A small image classifier, trained from scratch.
Model: 5.67M parameters, arch densenet, norm layernorm, activation relu, depths [9, 18, 9].
Training: 10100 steps, batches of 64, held-out accuracy 76%.
Rows from block 28 of a small image classifier, named by matrix and row number. Each number is 128 + 32 x the weight over its row's rms, rounded and kept within 0 to 255. All counts start at 0.
After each channel's rows are labels from the 100 images, of 14976, where the channel reaches its highest value: "top examples" is what is common among them; "patch colour" is the nearest of a few named colours to the mean colour under the peak. Only what is clearly more common there than usual is listed. The data: photos of arthropod specimens (BIOSCAN-5M). In brackets: how many of the 100.
# conv1: bottleneck pointwise conv (model.blocks.30.conv1.weight, 160x504x1x1), inputs 252-377

conv1.75 [ 77 141  91 173 110 100 131 135 125 103 173 158 137 122 117 115 177 117 138 154 127 136  59 210 133 132  80 137 131 127 124 139 121 129 140  86 106 156 181 176 128 125 138 121 127  64 178 118 101 158  97 131 140 165 137 124 146 116 157 134 184 113 155  96  63 124 167 141 152 129  91 100 123 148 122 113 132 124 147 164 119  89 158  81  89 171  80 129 136 136 154  76 106  83 164 108 157 116 177  57 163 212  72 154 132 124 215  89 144 123 115 127 159 109 131 158 109 102 207 174 111  62 109 111 177 107]
top examples: order Lepidoptera (40)
patch colour: grey (32)

conv1.71 [ 98  87 191 145 128 111  80 113 130 115  99 130 224 160 117  94 108 118  99 128 139 116  59  75 170  57 143 121 122 143  77 140 159  97  67 130  65 114 151 111 203  60  91 110 143 115 108 132 140 120  89 150 137 165 129 137 126 141 129  89 168 132 123 172 114  80 179 126 136 130 150 133 131 147 156 118 104 174 141 165 108  75 151  66 170 112  98 139 109 144 144 112  94 153 128 188  90 135  84  74 136 152  75 118 159 129 133 158 132 100 111 136 126 188  99 129 114 127  77 234 115 150 136  79 124  96]
top examples: order Hemiptera (43); order Lepidoptera (25)
patch colour: grey (48)

conv1.17 [123  86 121 146  70 137 144 160 113 126 104 153 108  94 136 134 123 145 134 141 133 111  92 113 105 179 148 160 151 125  98 112 140 206  68 121 127 183 169 139 157 202  93  99 130 117 113 120 110 103 141 103  91 144 138 124  81 117 147  63 113  76 200 156  95 155 139  78 135 104 157 138 108 120  99 144 116 182 200 120 121 118  63 184 115 132 133 119 126  89 102 110 188 148 105 146 125 121 147 116 173  92 215  86  96 164 126 130 149 131 162 108 145 167 112 114 166 234  75 123 110 103 224 152 111 186]
top examples: order Coleoptera (39)
patch colour: grey (38)

conv1.39 [108 129 130 142 124  94 139 130 102 146 213 134 135 108 103  90 177 200 145 108 132 164 182  87 110 129 221  96 194 105 207  91 128 124 138 123 212 184 152 218 117 131 175 114 125 162  88 110 116  72  86 130 112 206  66 124 148 127 132 147 156 101 104 116 141 145 103  68 104 131 132 164 126 171 128 135 151 130 103 143  93 109 179 123 102 150 116 147 157 103 126  90 182 129 154 127 119 119 120  95 140  80 128 123  88 117  61 186 122 153 102 137 137 174 135 133 192 172  85 116 132 121 104 144 124  60]
top examples: order Psocodea (27)
patch colour: grey (40)

conv1.60 [176 110 119 137  74 170 136 114  94 137 205 132 125 110 130 154 123 156 128 153  69  75  66 179 128  99 136 137 133 166  88 130 151  97 213 178 123 121 173 105 116 168 150 112 119  73 140 149 159  98 153 102  56 110  94 206 141 122 150 123 153 133 154  83 121 166 202  97 122 115 173 130 120 135 164  90 163 151  74 130 131  89 157 121 146 118 101 110 120 175 144 130 113 173  91 119 129  99 140 139  99 123 189 121 122 123  80 117 118  94 107 117 230 157 159 197 140 128 112 134 179 128 129 126 147 142]
top examples: order Lepidoptera (41)
patch colour: grey (48)

conv1.129 [ 68 132 160 107 137 159 152 104 125 138 114  94  70 125 119  69 126 114 129 138 118 100 111  60 124 113 182 162 123 120 154  92 106 123 111 125 123 119 157 121 109 120  96 144 199  93 131 125 117 168 127 180 146 172  92 146 112 126  93 130 116 133 122 133  93 176 147 181 154 147 168 135 111 124 182 142 104 112 156 135 132  98  94 122  92 147 167 135 111  97 166 121 138  54 110 146  70 117 157 153 115 125 169 129 142 144 127 120 120 104  75 154 109  88 112 103 140 126 140 212 113 108 121 139 144 157]
top examples: order Hemiptera (30)
patch colour: grey (49)

conv1.23 [149 103 136 131 119 136 122 146 163 103  88 136 125 105 160 123 124 195 141 120 156 138 122 157 126 140 112 128 116 148  98  89 123 168 178 145 148 134 165 174  74 117 164 132 146 118 123 131 136  91 107 135 174 142 116 105 103 140 109 173 182 147 161 176 127 145 140 174  94 179 124  92 149  95 111 143  96 156 162  83 152 119 101 105 155 138 136  92 118  60 143 192 140  74  92  68  81 147 189 124 136  98 118 129 103 119 161 114 147 177 140  72 136  98 138  96 140 106 129 107  97 143  97 185 129 159]
top examples: order Coleoptera (46)
patch colour: grey (43)

conv1.76 [132 142 101  81 104 112 198 150 161 134 100 163 133 127 155 176 121 152 118 187 115 101 157 142 164 101  86 132 113 165 114 121 134  82 182 142  95 139 163 179 131 115 120 133 127  80 193 147 134 149 132 149 154 156 143 130 103 123 122 160  98 122 167 187 119 132 180 104 117 172 110 133  71 118 118  80 156 156 119 109 161 113 141  91 121 128 110 106 145 142 156 133 144 160 162  96 132 103 136 147 129 186 112 112 210 144  99 227  75  87 167 114 140 174 132  95 157 132 144 120 127 129  98 117 133 127]
top examples: order Hymenoptera (85)
patch colour: grey (57)

conv1.5 [130 141 122 156 131 164 132 104 152 149 140 167  89 156 139  81 150 157 123  95 143 134  93 101 120 142 178 164 116 135 100  95 118 126  84  93 157 154 164  99 127 143 186 137  88 118 195 113 123 119 172 120 111 119 117 105 160 126 150 129 126 104 127 122 126  78  92  76 151 120 135 132  90 175 109 142 156 126  52 132 120 107 110  70 197  92  78 189 109 149 172  62 140 162 121 157  75 145  76 130  92 161 160  82 127  89 188  78 126  81 126 108 109 150  68  99 108 115 168 171 164 111 146  73 142 131]
top examples: order Lepidoptera (36)
patch colour: grey (51)

conv1.48 [110 179 137  75  92 142 170 131 121 105 128 128  61 108 135 182 105 120 144 124  65 131 183 115 109 151  77 114 140 123 117 133 191  95  80 102 195 117 122  76 128 145 188 130 200 179 117 140 152 156 138 107 155 165 112 128 105  91 143 106 163 137  94 116 128 136 122 123 128 148  53 126 113 107 137 169 129 111 155 136 173 162  94 128 116 141  89 179 148  96 132  84 159 120 143  61 118  93 180 136 155  97 180 105  72  73  97 119 129 109  86 109 123 130 144 104 143 205 131 175 153 172 148 191 147 129]
top examples: order Lepidoptera (56)
patch colour: grey (65)

conv1.109 [106 151 125 127 149  90 119 156 146 163 189  91 104  86 152 160 123 135 136 142 105 126 133 117 109 127 138 158  85 134 165 169 113 105 131 109 182 185 114 165 105 171  90 155 152 126 150  96  99 126 141 180 108 196  89 108 125 118 104 195 137 153 121 175 129 149 117 113 183 141 121 131 117  87 184 138 118  99 146  88 105 123 182 123 101 142  91 139 117 138 132 110 140 160  96 106  94 127 124  94  87 143 175 135 140  84 138 157 114 114 157  97 101 143 190  91  97 101 155  90  81 124 151 126 126 145]
top examples: order Diptera (81); family Mycetophilidae (37)
patch colour: grey (48)

conv1.77 [171 138  90  65 144 166 112 120 122 132 125 111  73 109 147 112 155 136 128 124 112 146 140 144 148 189 168 122 109 142 157 160 186 128 110 111 141 102  84  75 121 127 189 127 105  62 172 127 100  77 104 139 167 120 132 110 117  83 145 147 105 133 119  87 161 115 109  96 103 130 140 118  83 137 144 133 174 156 149 157 114  58 102  65 159 158 163 106  86 204 135  94  99 100 147 100  81 145 129 143 148 120 124 110 165  93 170 117 116 159 208 136 138  96 112 138 138 104 185 163 135 192 134 113 168 136]
top examples: order Lepidoptera (38)
patch colour: grey (32)

conv1.80 [133  97 119 140 148  34 127 128 184 141 128 130 176 105 159  96 122 121 146 104 120  79 124 126  84 135 160 105  82 107  97  88 156 148 115 138 199 174 124  96 128 138  87 166 152  84  98 160 117 124 149 147 105 175 136 136 118 131 132  86 115 143  70 153 149 104 126  90 173 186 200 140 147 102 121 132 104 118  85 170 173 133 108 158 111  86 110 142 142 154 100  80 133 123  92 125 109 123 202  90 144 115 108 117 108 151 152  91 139 165 136 155 119  87 117 117 108 180 111 212  88  66  55 133  90 212]
top examples: order Psocodea (47)
patch colour: grey (53)

conv1.73 [115  79 148 171 116  78 150 139 135 128 150 134 122 103 127 128 113  88 152 129 122 142 102 167 100 187 148 113 126 113 102  98 170 138  88 136 130  86  78 107 114 137 119 108 198 186 132 141 107 180  93 102  76 161  94 112 133 129  95 154 160 180 102 159 117 108 141  98 139 139  93 102 103 118 118 123  69  91  83 130 111 126  93 103 192 164 142 138 141 134 128 176 132  87 126 132 180 129 174 141 204 131 187  95 126 134  70 123 128 164  91 136 116 154  99 130 111 148 161 146  95 133 136 107 150 141]
top examples: order Hemiptera (30)
patch colour: grey (46)

conv1.132 [ 97 166 120 151 118 107 187 103 175 149  91 140 121 124 141 131 114 116  76 152 165 148 126 109 116 182 157 147 127 102 156 196 138 144  97  94 127  86 109 151  88 119 106 108  83 162 145  99 113 155 150 230  70 141  93  96 105 149 120  97 140  94 118 147 131 160 104  85  82 157 131 163 175 146 110 167 134 104 143 153 139 157 131  82 154 150 104 142 108  64 129 243 114 145 153  76  73 182 155 122  90 120  95 128 102 108 137 161 108 128 183  89 133 138 110 103 163 138 159 131 137  93  75 135 162 167]
top examples: order Hemiptera (29)
patch colour: grey (41)

conv1.7 [151 134  98  74  90 139 112 185 101 142 104 169 100  73 149 107  89 205 134 201 160 127  87 179 110 125 130 145 143 117  98 174  89 116 108 109 125 167 187 181 123 107 148 105 124 143 100 116 146 148 116 120 135 149 111 118 186 158 153 207 110 141 141 108  92 184  99 132  70 150 107 121 135  90 136 119 140 255 140 152  78  96 133 227 159 163 172 136  71 158 149 164  84 114 122 146  91 126  98 173 136  76 110  95 107 143 119 156 113 124  92  98 153 151  75 116 130 103 102 145 121  90 190 116 210  90]
top examples: order Hymenoptera (49)
patch colour: grey (66)

conv1.58 [151 117 124 104 110 153  88 130 138 126 148 112 113 117 115 128 129 170 128 135 122  95  61  98  74 187  71 118 146 154 132  81 108  64  74 155  63 189 134 151 166 159 131 157 123 108 193 156  85 110 121  80 163 164  96 144 142  73 169 178 100 117 208 236 122 160 128 112 142 141 137 124 166 116  93  97  98  72 189 111 113  96 148 197 105 169 162 145 147 137 155 126 127 102 114 150 128 128  88 145 155  95 166 129 132 119  80 174 120 231 142  95 133 144  65 123 104 140  56 135 147  88 144 154 176  96]
top examples: order Coleoptera (41)
patch colour: grey (66)

conv1.134 [148 107  97 106 127 126 109 159 129 103 157 130 142  97 146  83 150  56 133 111 107 124 150 126 151 138 134 146 143 158 110 145 125  82 174 135 107 153 172 126 120 145 105 108 139 146 119 115 102 109 136 161 193 135 135 127 131  83 146 168  94  59 201  85  94 138 115 136 108  93 255 112 134 154  83 105 151 137 135 101 134 174 214 110 159  87  87 164 106  63 104 117 119  77 173 216  84 102 119  75  90 161 102 134 121 149 230 153 120 119  59 152 118 104 139 145  96 163 106 138 160 163 154 114 102 106]
top examples: order Lepidoptera (33)
patch colour: grey (39)

conv1.154 [137 118 144  93 128 130 187 109 152 128  90  97 124 120 111 135 179  89 126 116 109 129 187 137 191 125 143 148  78 127 164 138 112  92 219 138  95 105 133 116 119  99 106 155  80 119 202 143 149 177 138  85 132  84 136 136 166 111  88  94 108 119  62 184 137  86  59 101 133  87  64 104 206 155  90 145 120 125  94 112 130 119 101 149  74 105  95 173  83 130 120  90 187 216 230 135 178 142 110  77 149 157  98 198 188 125 227 203 122 166 153 116 103 148  88 115 164 138  93  95  84  53 108 124 130 129]
top examples: order Hemiptera (28)
patch colour: grey (66); brown (25)

conv1.6 [128  72 182  80 109 115  85  88 104 120  77 137 123 120 129 166 117 115  98 145 136 131 125  89 129  75  91  95  84 136 199 112 130 114 107  71 125  88 149 139 148 192 123 186 138 148 109 120  61 137 148  91 149 134 125 128  64 128  75 131 146 175 158 107 104 150 156 135 118 166 159 116 162 140 117 132  88 100 164 136 144  86  89  69  75 148 199 172 101 183  60  75 167 131  98 145 136 110 132 113 114  93 136 108 171 150 103 155 140 165 126  99  91  57 166 107 134 155  83 126  99 126 125 138 179  96]
top examples: order Diptera (74)
patch colour: grey (64)

conv1.65 [168  76 143 152 113  37  27 141 129 151 126 183 116 173 146 105 130  82 136 134  67 135 153 147 155 125  95 119 115  87 145 164 168  84 106 148  68 140 111 106 102 184 149  95 226 139 140 121 143 123 114 148 132 144 138 117  98 145  85 162 119 127 114 128 120 117 133 181  92 103 178 115  98  85 146 123  87  85 111 110 122 163 133 156 153 118 166 148 185 225 158 130 116 107 134 122 112 126 118 172 161 108 165 120 130 126 136 106 131 138 146  68 100 121  61 123  90  92  92  86  69 120 124 158 129 112]
top examples: order Hemiptera (30)
patch colour: grey (52)

conv1.96 [115 150  77 173 114 210 131  77 118 148 148 100 119 122 100 183 114 140 131 111 111 111 175  87 113 160 155 158 123 110 106 179 157 151 130 132  73 194 105  79  94 129  93 129 140  75 157 124 122  90 130  91 199 107 117 133 121 101 106 181  99 174 117  66  95  81 183 141 117  68 158 110 105 143 150 129 150 125 108 124  70 129 177 106 132 127 105 167 209 167 137 112 162  92 130 122 130 183  93  74 107  95 158 153 114 127  73 124 142  86 162 149 123 164 171  99 118  90 132 163 100 137 133 119 143 154]
top examples: order Lepidoptera (25)
patch colour: grey (43)

conv1.8 [127 156 155 112 123 170 204 137  75 136 157 132 132 184  80 113 137 139 146 135 142 111 208 108 178 228 114  81  86 150 136 137 174 154 137 197 110 100 145 174 124  97 115 130 119  93 105 126 109 133 172 109 174 123 100 223 142 115 121 119 145 113  85 130 140 104 118  77 114 160 140 118 142 130 135 122 233 146 122 150 120 148 183 110 136 127 171 122 134 120 158 138 101 140  99  70 158 178  91 104 103 121  79 109 121 134  77 160  89 147 163 122 134 157 117 116 156 111  97 145 116 103 132 157 141  99]
top examples: order Lepidoptera (39)
patch colour: grey (45)

conv1.82 [ 95 104  90 163 182 123 146  90 117  98 171 145 183  97 139  86 108 104 142  93 131 127 141 102 117 109 118 153 106 132 220 176 128 136 149 109 160 125 108 107 125  62 142 139 136 167 111 118 119 140 130 187 180  93 145 129 121 146 167 148 130 109 138  95 113 139 156 118 141  96  99 125 103 150 115  89 105 130 149 171 127 129 177 175 108 140  70 154 133 169 146 170 163 113 159 123 196 130 100 145 162 156  93  99 121 105  84 129  91 139 113 122 101  91  80 111 157 110 121  66 145 147 124 110 183 160]
top examples: order Diptera (93)
patch colour: grey (55)

conv1.140 [155 120 129 158 142 120 147 148 134  92 154 172 195 113 163 166  95 114 131 139 158 167 131 158 140 133 158 132 144 159 143  98 100 141 210 124  97 102 106 135  83 186 124  64 113 123 127  98 129  94 164  60 126 128  75 147 152  96 167 134 142 159 135 105 142 196  86 155  94 183 127 158 178 123  59 148 120 105 140 103 203 100 138 144 162 149 155 103  97 163 198 119  78 153 148 100 179 133 174 142 133 147 121 100 143 138 118 130 133 176  65  63 127 127 149 148 159 166 187  93 140 178  82 186 136 182]
top examples: order Coleoptera (43)
patch colour: grey (42)

conv1.24 [146 115 126 142 130 157 163 113 118 137 143 149 144 138 135 113 128 149 101 134 109 112 161  98 158  54 110 119 199 137 210 131 100  86   7 117 102 101 146 125 166 139 160 129  70 158 172 120 139 146 130 118 103 113 115 117 158 118 148 186 145 100  98 122 131 102 138 179  90 139  51  97 147 127 125 141 113 126 112 156 158 163 134 167 209 115  83 115 153 114 137 124 120 156 115 134  71 127 120 144 152 140  99 127 115 128 146  91 117 110 205 117 114 142 139 125 124 148  96 136 179 142 178 113 125 101]
top examples: order Hemiptera (39)
patch colour: grey (30)

conv1.108 [117 112  96 162 132 164 171 152  94  67 153 172 149 135  91  80  95 149 167  82 132 118 153 152 135 207 149 111 155 135  64  89 151 118 126 123 185  84 126 127 169 183 116 136 163 148 153 123 173 114 113 160 122 120 178  34 147  88  97 137 158  92 108 126 179 150 119  95 131  91 150 152  67 106 136 185 115  84 171 149 159 156 127 176 125  81  97 161 126 116 177 168 121 131 132 138 102  57 177 147 130  94 140 145 178 132 100 127 134 121 132 111 185 106 125 118 106 134 136  80  97 104  80 153 127  73]
top examples: order Coleoptera (39); order Lepidoptera (37); family Throscidae (29)
patch colour: grey (52); brown (42)

conv1.128 [119  44 134 174 119 138 154 113 118 159 124 124 196 112 120 116 133 108 145 103 128 104 105 114 112  78 158  89 130  58 124 102 118 124 146  91 102  85 128 127 118 136 131 111 116  95 144 138 146 125  55 159 109 146 113  90 109 107 103  99 114 114 107 143  88 122 114 160 129 129 113 105 138 140 177  89 108 148 130  91 123 129 114  93 122 104 132 134 139 134 103 188 120 166 155 115 159 181 157 139 195 148 105 119 115 146 152 164 117  92 135  94 116 102 110 119 119 133 157 142 143 131  92 113 131 131]
top examples: order Hymenoptera (46)
patch colour: grey (67); brown (29)

conv1.44 [146 101 132 255 125  86  99 103  86 123 146 167 139 177  93 149 124 123 170 105 129 113 117 129 113 133  97 103 128 106 102 121 101  91  78 117 101 121 161  82 148 140 130 123 138 125 118 149 122 133 142 144 152 181 164 148 147 145  77 146 119 214 133  54 137  56  75 156 102 109 173 110 145 151 112 168 182 167 109 115  97  98 133 157  93 147 189 121 210 184  97 112  87  91  83 112  58 113  99 151 139  94 134 129  85 141 157 104 146 139 118 148 125 145  85 119  63 135 109 133 111  81 131  94 108  70]
top examples: class Arachnida (34)
patch colour: grey (36)