{
  "train_examples": 195000,
  "growth_rate": 40,
  "init": "lecun_normal",
  "epochs": 3.3
}
Rows from block 22 of a small image classifier, named by matrix and row number. Each number is 500 + 25 x the weight over its row's rms, rounded and kept within 0 to 999. All counts start at 0. Numbers have three digits each.
After each channel's rows are labels from the 100 images, of 14976, where the channel reaches its highest value: "responds to" is what is common among them; "place" is the part of the image that holds the peak. Only what is clearly more common there than usual is listed. The data: photos of arthropod specimens (BIOSCAN-5M). In brackets: how many of the 100.
# conv1: bottleneck pointwise conv (model.blocks.23.conv1.weight, 160x728x1x1), inputs 146-291

conv1.59:517492519482509513499501494479496477502487523536492478514481511487494511494518516517498503511498515467526468500509527500519489510499507542526516491538479513446471480497518499499494492486523481513481498483475448503509480490571482522510504550531466514516448437479467480502581499505493489478507453510535508494490489449518487505481560501477468459459490466531527500537486541489484558479487481510496504548465540496509505553498514525510516523518
responds to: order Lepidoptera (73)
place: centre (37)

conv1.63:504512513477506513490489512498496483480508510488482530512512482507492514512502496507491504525503469524458494476488500533501503494514505498490510504517504484489511550505511521516500516513490505547486554521580478515496454561439466508510474469520526476502503454488449483557534484519502470426487514500451462487535445496503516476530534514515500520502485459537488498508498517518485451513466492511462497453512513447512479587505446506484468477499
responds to: order Hymenoptera (69)
place: centre (50)

conv1.81:555505531522509487486469520495528471508480522524491502510535484472508496500523521500506515495482492489513454513480515492479494506492493488511499501514509522504493507474504494493492495489534565488494459521518507470519535485494524528525499503474495492481550517505469512518567462484481475552483502488478472533461444521508503565474514517535499489491481420460518501456499458484474543528511531495517502517521474475503481533534548482493481510506
responds to: order Diptera (65)
place: middle left (35)

conv1.134:490491513484475513494469495518490528503484532519501500487524510507505494484501502498485525493490517458494488506494499511483509498505494514496504494563506518517497507469484498487488516495485488541481497503490512520487580445481490508502519416485547486497574483482479481433505512536545570463561547517522491445555541481499508499546494521438510508512490453523504491428473483485476497478483517527535489489467481484487543456563503488477497490491
responds to: order Hymenoptera (62)
place: middle right (39)

conv1.113:514514538505475490488509509529504470482537520488518504486519503497507525511512515499519509501507457511470487484510490516507487499471527510496510507477495493463511524543521520509497508475475488590518538389511475486482518530488463503467520458523537508510512506519472543527500516526500546475519500505448510475462545517507503497522469531482512468524501527452514516519528471517529507515515551582489456516501499510521508462471475529516488537465
responds to: order Hemiptera (33)
place: centre (56)

conv1.58:556489480510511486526503482469530525517508512525524485524471500479470523490504509511490498517499482526491508510503491509491496472522475534498516526488509521489543461499507498494513514532485559500474470551556505560511472554485495501512518503514450501477460548546457513507472498427509488514487502527485480531560435493497492471534499444475509502492496453462501517553515500496476478530474563475480492503444526453458510536507540455568527503528
responds to: order Hymenoptera (43)
place: centre (62)

conv1.28:498518501493515503509504508491498511523499521498469505486502521506486531502505481509510502485529519491487496520508482495489469491494479472511482491461534484514515473509502498495496481513514538473471565519489551535549501482489505491548470499487494478469485518467489546508537510458488470468489516444483549532507539475529474496469492460466456466516479592466530477508521550535515492528505525489535467518485512507491483521456546490451497443521
responds to: order Lepidoptera (27)
place: centre (41)

conv1.158:498509491490518534488518474493499466519506501510513506499483486503483506468491500521488491493501503516509504536524515499506517500508481504512518489505485482489484519514498505517501496510501514529565553493436486504532539454490469503495516529499532526483483480513496471492499476531506571485481458521522469535506484521482537571524535476515501514512497511527487541525537488509502528470535479491463488493496559482504527509514507468513478498502
responds to: order Lepidoptera (70)
place: centre (62)

conv1.10:537495517516467500477516510524507494496490492499507517515462497535492491488484474485487511492491510480542519486469483499506500500511490500452510469520505532510496494488502532509509496523469537491547521543463454511475415509498474555479516515518470490481466487523447517507521498527585482479537595479513464396489499523506471488531456445518457525528451489544533506523477548541491482508484584531515513537519517476464466542509514489505456503481
responds to: order Hymenoptera (43)
place: centre (63)

conv1.69:492527485480512477481514470511495498501511480486498480476490482509497496523488489502502477501494488491469495492486522496512502507482476475505495496455487488497486471500501488493497492489512446437505478486555480498435476507569595472511469496544488487531511518513467501445486476506470550446487485510496508557531475539523503481511446425554473475480509552439488489516498498489533553518509489479504427579481486512510496528442539502485538512512
responds to: order Hymenoptera (41)
place: top left (34); middle left (29)

conv1.141:504475520514494480485536487508484503471496498492486493487508505497503508500514512512508501499499486516545511522486494503500493505526484502480497487484500490485505533512488494507501495525441500442528528457482460503518463504464438569474506468490554487528517507527547478542488523515483432493498508585508500454477475508466497494494502531503462522453489545490489467490508459505520541491512481498488497529518465508533449573490508509485511531501
responds to: order Coleoptera (37)
place: centre (29)

conv1.48:513493522511510475505476493484504509486479509491481491518516520492502522503498472481484502508513506519502477493485514502489512515486490480513514536446477520534506507473523520512507496517494478531441544522489493497487559511477516524518478474535539489521552482531528480477453487503466481514454516517545522512500483488477469469453480603466517496537465501473528482475481488487494493502539459508531483521489469477546489472507525502499484424490
responds to: order Hemiptera (32)
place: middle right (41); top right (36)

conv1.15:507509501499518480522483520488522515488486510499484484489515501493528514525497488500502510509466498500515502491509485487489488493508507509497497516481552479529507512489506501500495503500496556525505477462546462527491511522565505491538538452566494502492537493498514510508545540463524484471546479422468535457483468546487493490462541473485490577502535466502533492514532503453512533531475502490480551485528515494495482524498525497528496551507
responds to: order Diptera (75)
place: centre (51)

conv1.121:507490504481482438502479520494497552494501508488502484502496505463534501501498496502492504487528517479507502517486516523497482482496504507511492478506501501507488500504510485488516492440501490446541530494496524476502474469534527504486524552530549567490519450468500516490462499484499484519542485467548494516484499507512569481545574488481493499448487548491467476510473527495523539481485532548478494513495523516498504472495551506532485524495
responds to: order Diptera (74)
place: centre (43); middle right (27)

conv1.85:479490488487519500510515524489499483541485492509485514494473496511501481501505528510502512484498502530485492508524515507494483504496495502544507520525479483499497487499489512494511472497496546492489542490555491596471587509458487534483501485479475487506511546517442526424508487568508531530464479485506510503489532539458401506494555508499521539500518512505533521499520458519506503504504491514514497536472566507489502511510542530531507569497
responds to: order Lepidoptera (27)
place: centre (30); top centre (28)

conv1.82:476484500501463498488502523518506474449500487500507509532491500519508492519487535496498497509512496494507497478491478477477517497496498528482524495502494494496497504510507482490524486489488514530538484476489467531496536501537462528522497527525518514469533479490419551487479545505514501502548546534551439503441523497503515470485541510543521523510454481510523504551485489523482438440525524497500502512510474495512462526515538499495497485512
responds to: order Hemiptera (36)
place: centre (79)

conv1.103:526504516509481482499511493505491507465509486502503501520500510513510508498509479491518514497500495513488490509473483508515503498498545509495502502497492478469491500512484512508511501477484501543493489510573478488480525475570541556549478442539510496526530524561420527499524533530548507540446498485536530453507503456495487586456489519555514514491522492526481540521502445512481519520469545472479492511534506462490478566503510502572516486444
responds to: order Coleoptera (47)
place: centre (50)

conv1.97:451499497504491511457497497503472479507499523495509509504524479479519508486505524512487516505448493508547493509503506495506527533502528480500512496546508552508518516474509515510471496526488456492506433535444475463502466449474467539565512427515512496484543499465496447483475520519541546521504605486486474547483533468480504462478449487556526490507500515488485514462494528533500460486467519503539501473513511470509507487522463502506477511488
responds to: order Hymenoptera (41)
place: centre (66)

conv1.20:500496469508479523515503509500484501503495464515508505486537497531478471519488494508458474495498512514461520492485499486514532468508495500513500495539494523482503483490494490504502513490505537443549492491517497541519486535523488537488479557486515519470473498459477546461543504488514509543475517587526486453510497501471521545547486529473514471480496467459515532518482473527453520482567504491411483482485509518400504500487432490527520530519
responds to: order Hymenoptera (44)
place: middle left (28)

conv1.123:486515488506494457489483499498496488532491508496482508488481479475492488496510490490506511481497500502488510498505520500486457507500496490496464502488504529519478502493501489507505477487528487542486466512500502466492514487591479464495494474536447509524474462476472500489498485507486459545498523492551517512474516529442496485495488493494496493502484469580476493480507496464474492501530472441503502500527484516538476495495503491506471522539
responds to: order Lepidoptera (25)
place: bottom right (31); bottom centre (28)

conv1.64:510511512493515493513485507492485492550484502493474524517506486454504489485502457490511515505513474503464478482496490492517488504514491503515509518519499495475469512486493510506503494530515538487447425514515487457504554512484497549476491492526460523465477522516478484560510511438538441517509511495520524526524478472470471529488482478528472532494562452502481515515477502528519416497421530493487545485497539479499485524518494469480490562519
responds to: order Diptera (65)
place: centre (32); middle left (28)

conv1.53:515508491502534503522490512508505466517475492521520507487535474501503500491499518500488498510500506499454492474506510473482511505519511508525491522508452481491505483496507481509495512496502536448473506498521477525502532570512468535525556506443477506522482528498495495510474508484486437520517466497515498514517467503507460518509500505489514519484515558473538470532470483537486515528501523492532505536541504504519495461488528502480486526466
responds to: order Diptera (65)
place: centre (51); top centre (34)

conv1.42:529549494521514519516517497486513498470510477482515496506488519515494518491483487487494485522532461503461509474504476500509503499482487518473499533554523491512518504511494498506501500495516504452465518491511517593495512509454526540543499476496505515503550519540492486443537503534465567561527492511525503473504503520487509494478513520494505465504486505512485496513508464521513525507522471504529444533506498448516504521468489509548539505503
responds to: order Coleoptera (39)
place: middle left (42)

conv1.34:500516518492483498532507507508476498516522487480503502521487493486439498510490516477474514497540463540463489464483477510499508502493485536502503551496482511497495503495504502510552507507528504494455444462456532572487479502426502480529497541460504510559510451510467479420489527550516541460504494498466510506439479490529490501422449565522513493518492458531493507461477483529489467509578453537478509444515466536474496493460494534488505558470
responds to: order Hemiptera (40)
place: centre (54)

conv1.91:506482473515489506509496502478524505519498486508487494514468511506518477485495497510486488499513516475493508529507495503498515503514498472523500493555513534511493470501501508481504482494481549507493487445472517488514471434530522470528581462487488506517557464497518471505520446526491494516530512571497479496519463532486496459524471543463523446486502471496510484462497477518449490489503494489461537484512607491539507529510484536532519482496
responds to: order Coleoptera (46)
place: middle left (29)

conv1.157:529536498498499492513511496495516523489518491484490479479503482485483501522497466496490480515499515508490486484498491518493500515494513557524507519487471472514517482510496512498496506481505520478450535475447465416492512511479458493439496561491441508516482510491533493484480510441467462546512455494475506481479554510496507515472545517476530621493541493533467495484525514463506468504504481535462469555523592488480494475482479515504441511491
responds to: order Hemiptera (39)
place: top centre (30)

conv1.127:527513512492509497496512497475485508509499540483502478489500511495498505475499515480505490488472534489566524501500470505487498494491480492494519495510504476520495510473486490497494494465497422440496476516533511515511522517470539511485505466449470499515467467529510484500453509493507525525485572443508472520504471557458516475474520471436532435493506558597500469488514514494495526500509500476479484482486511496475498485459456494498489421476
responds to: order Coleoptera (40); order Lepidoptera (26)
place: centre (39); top centre (29)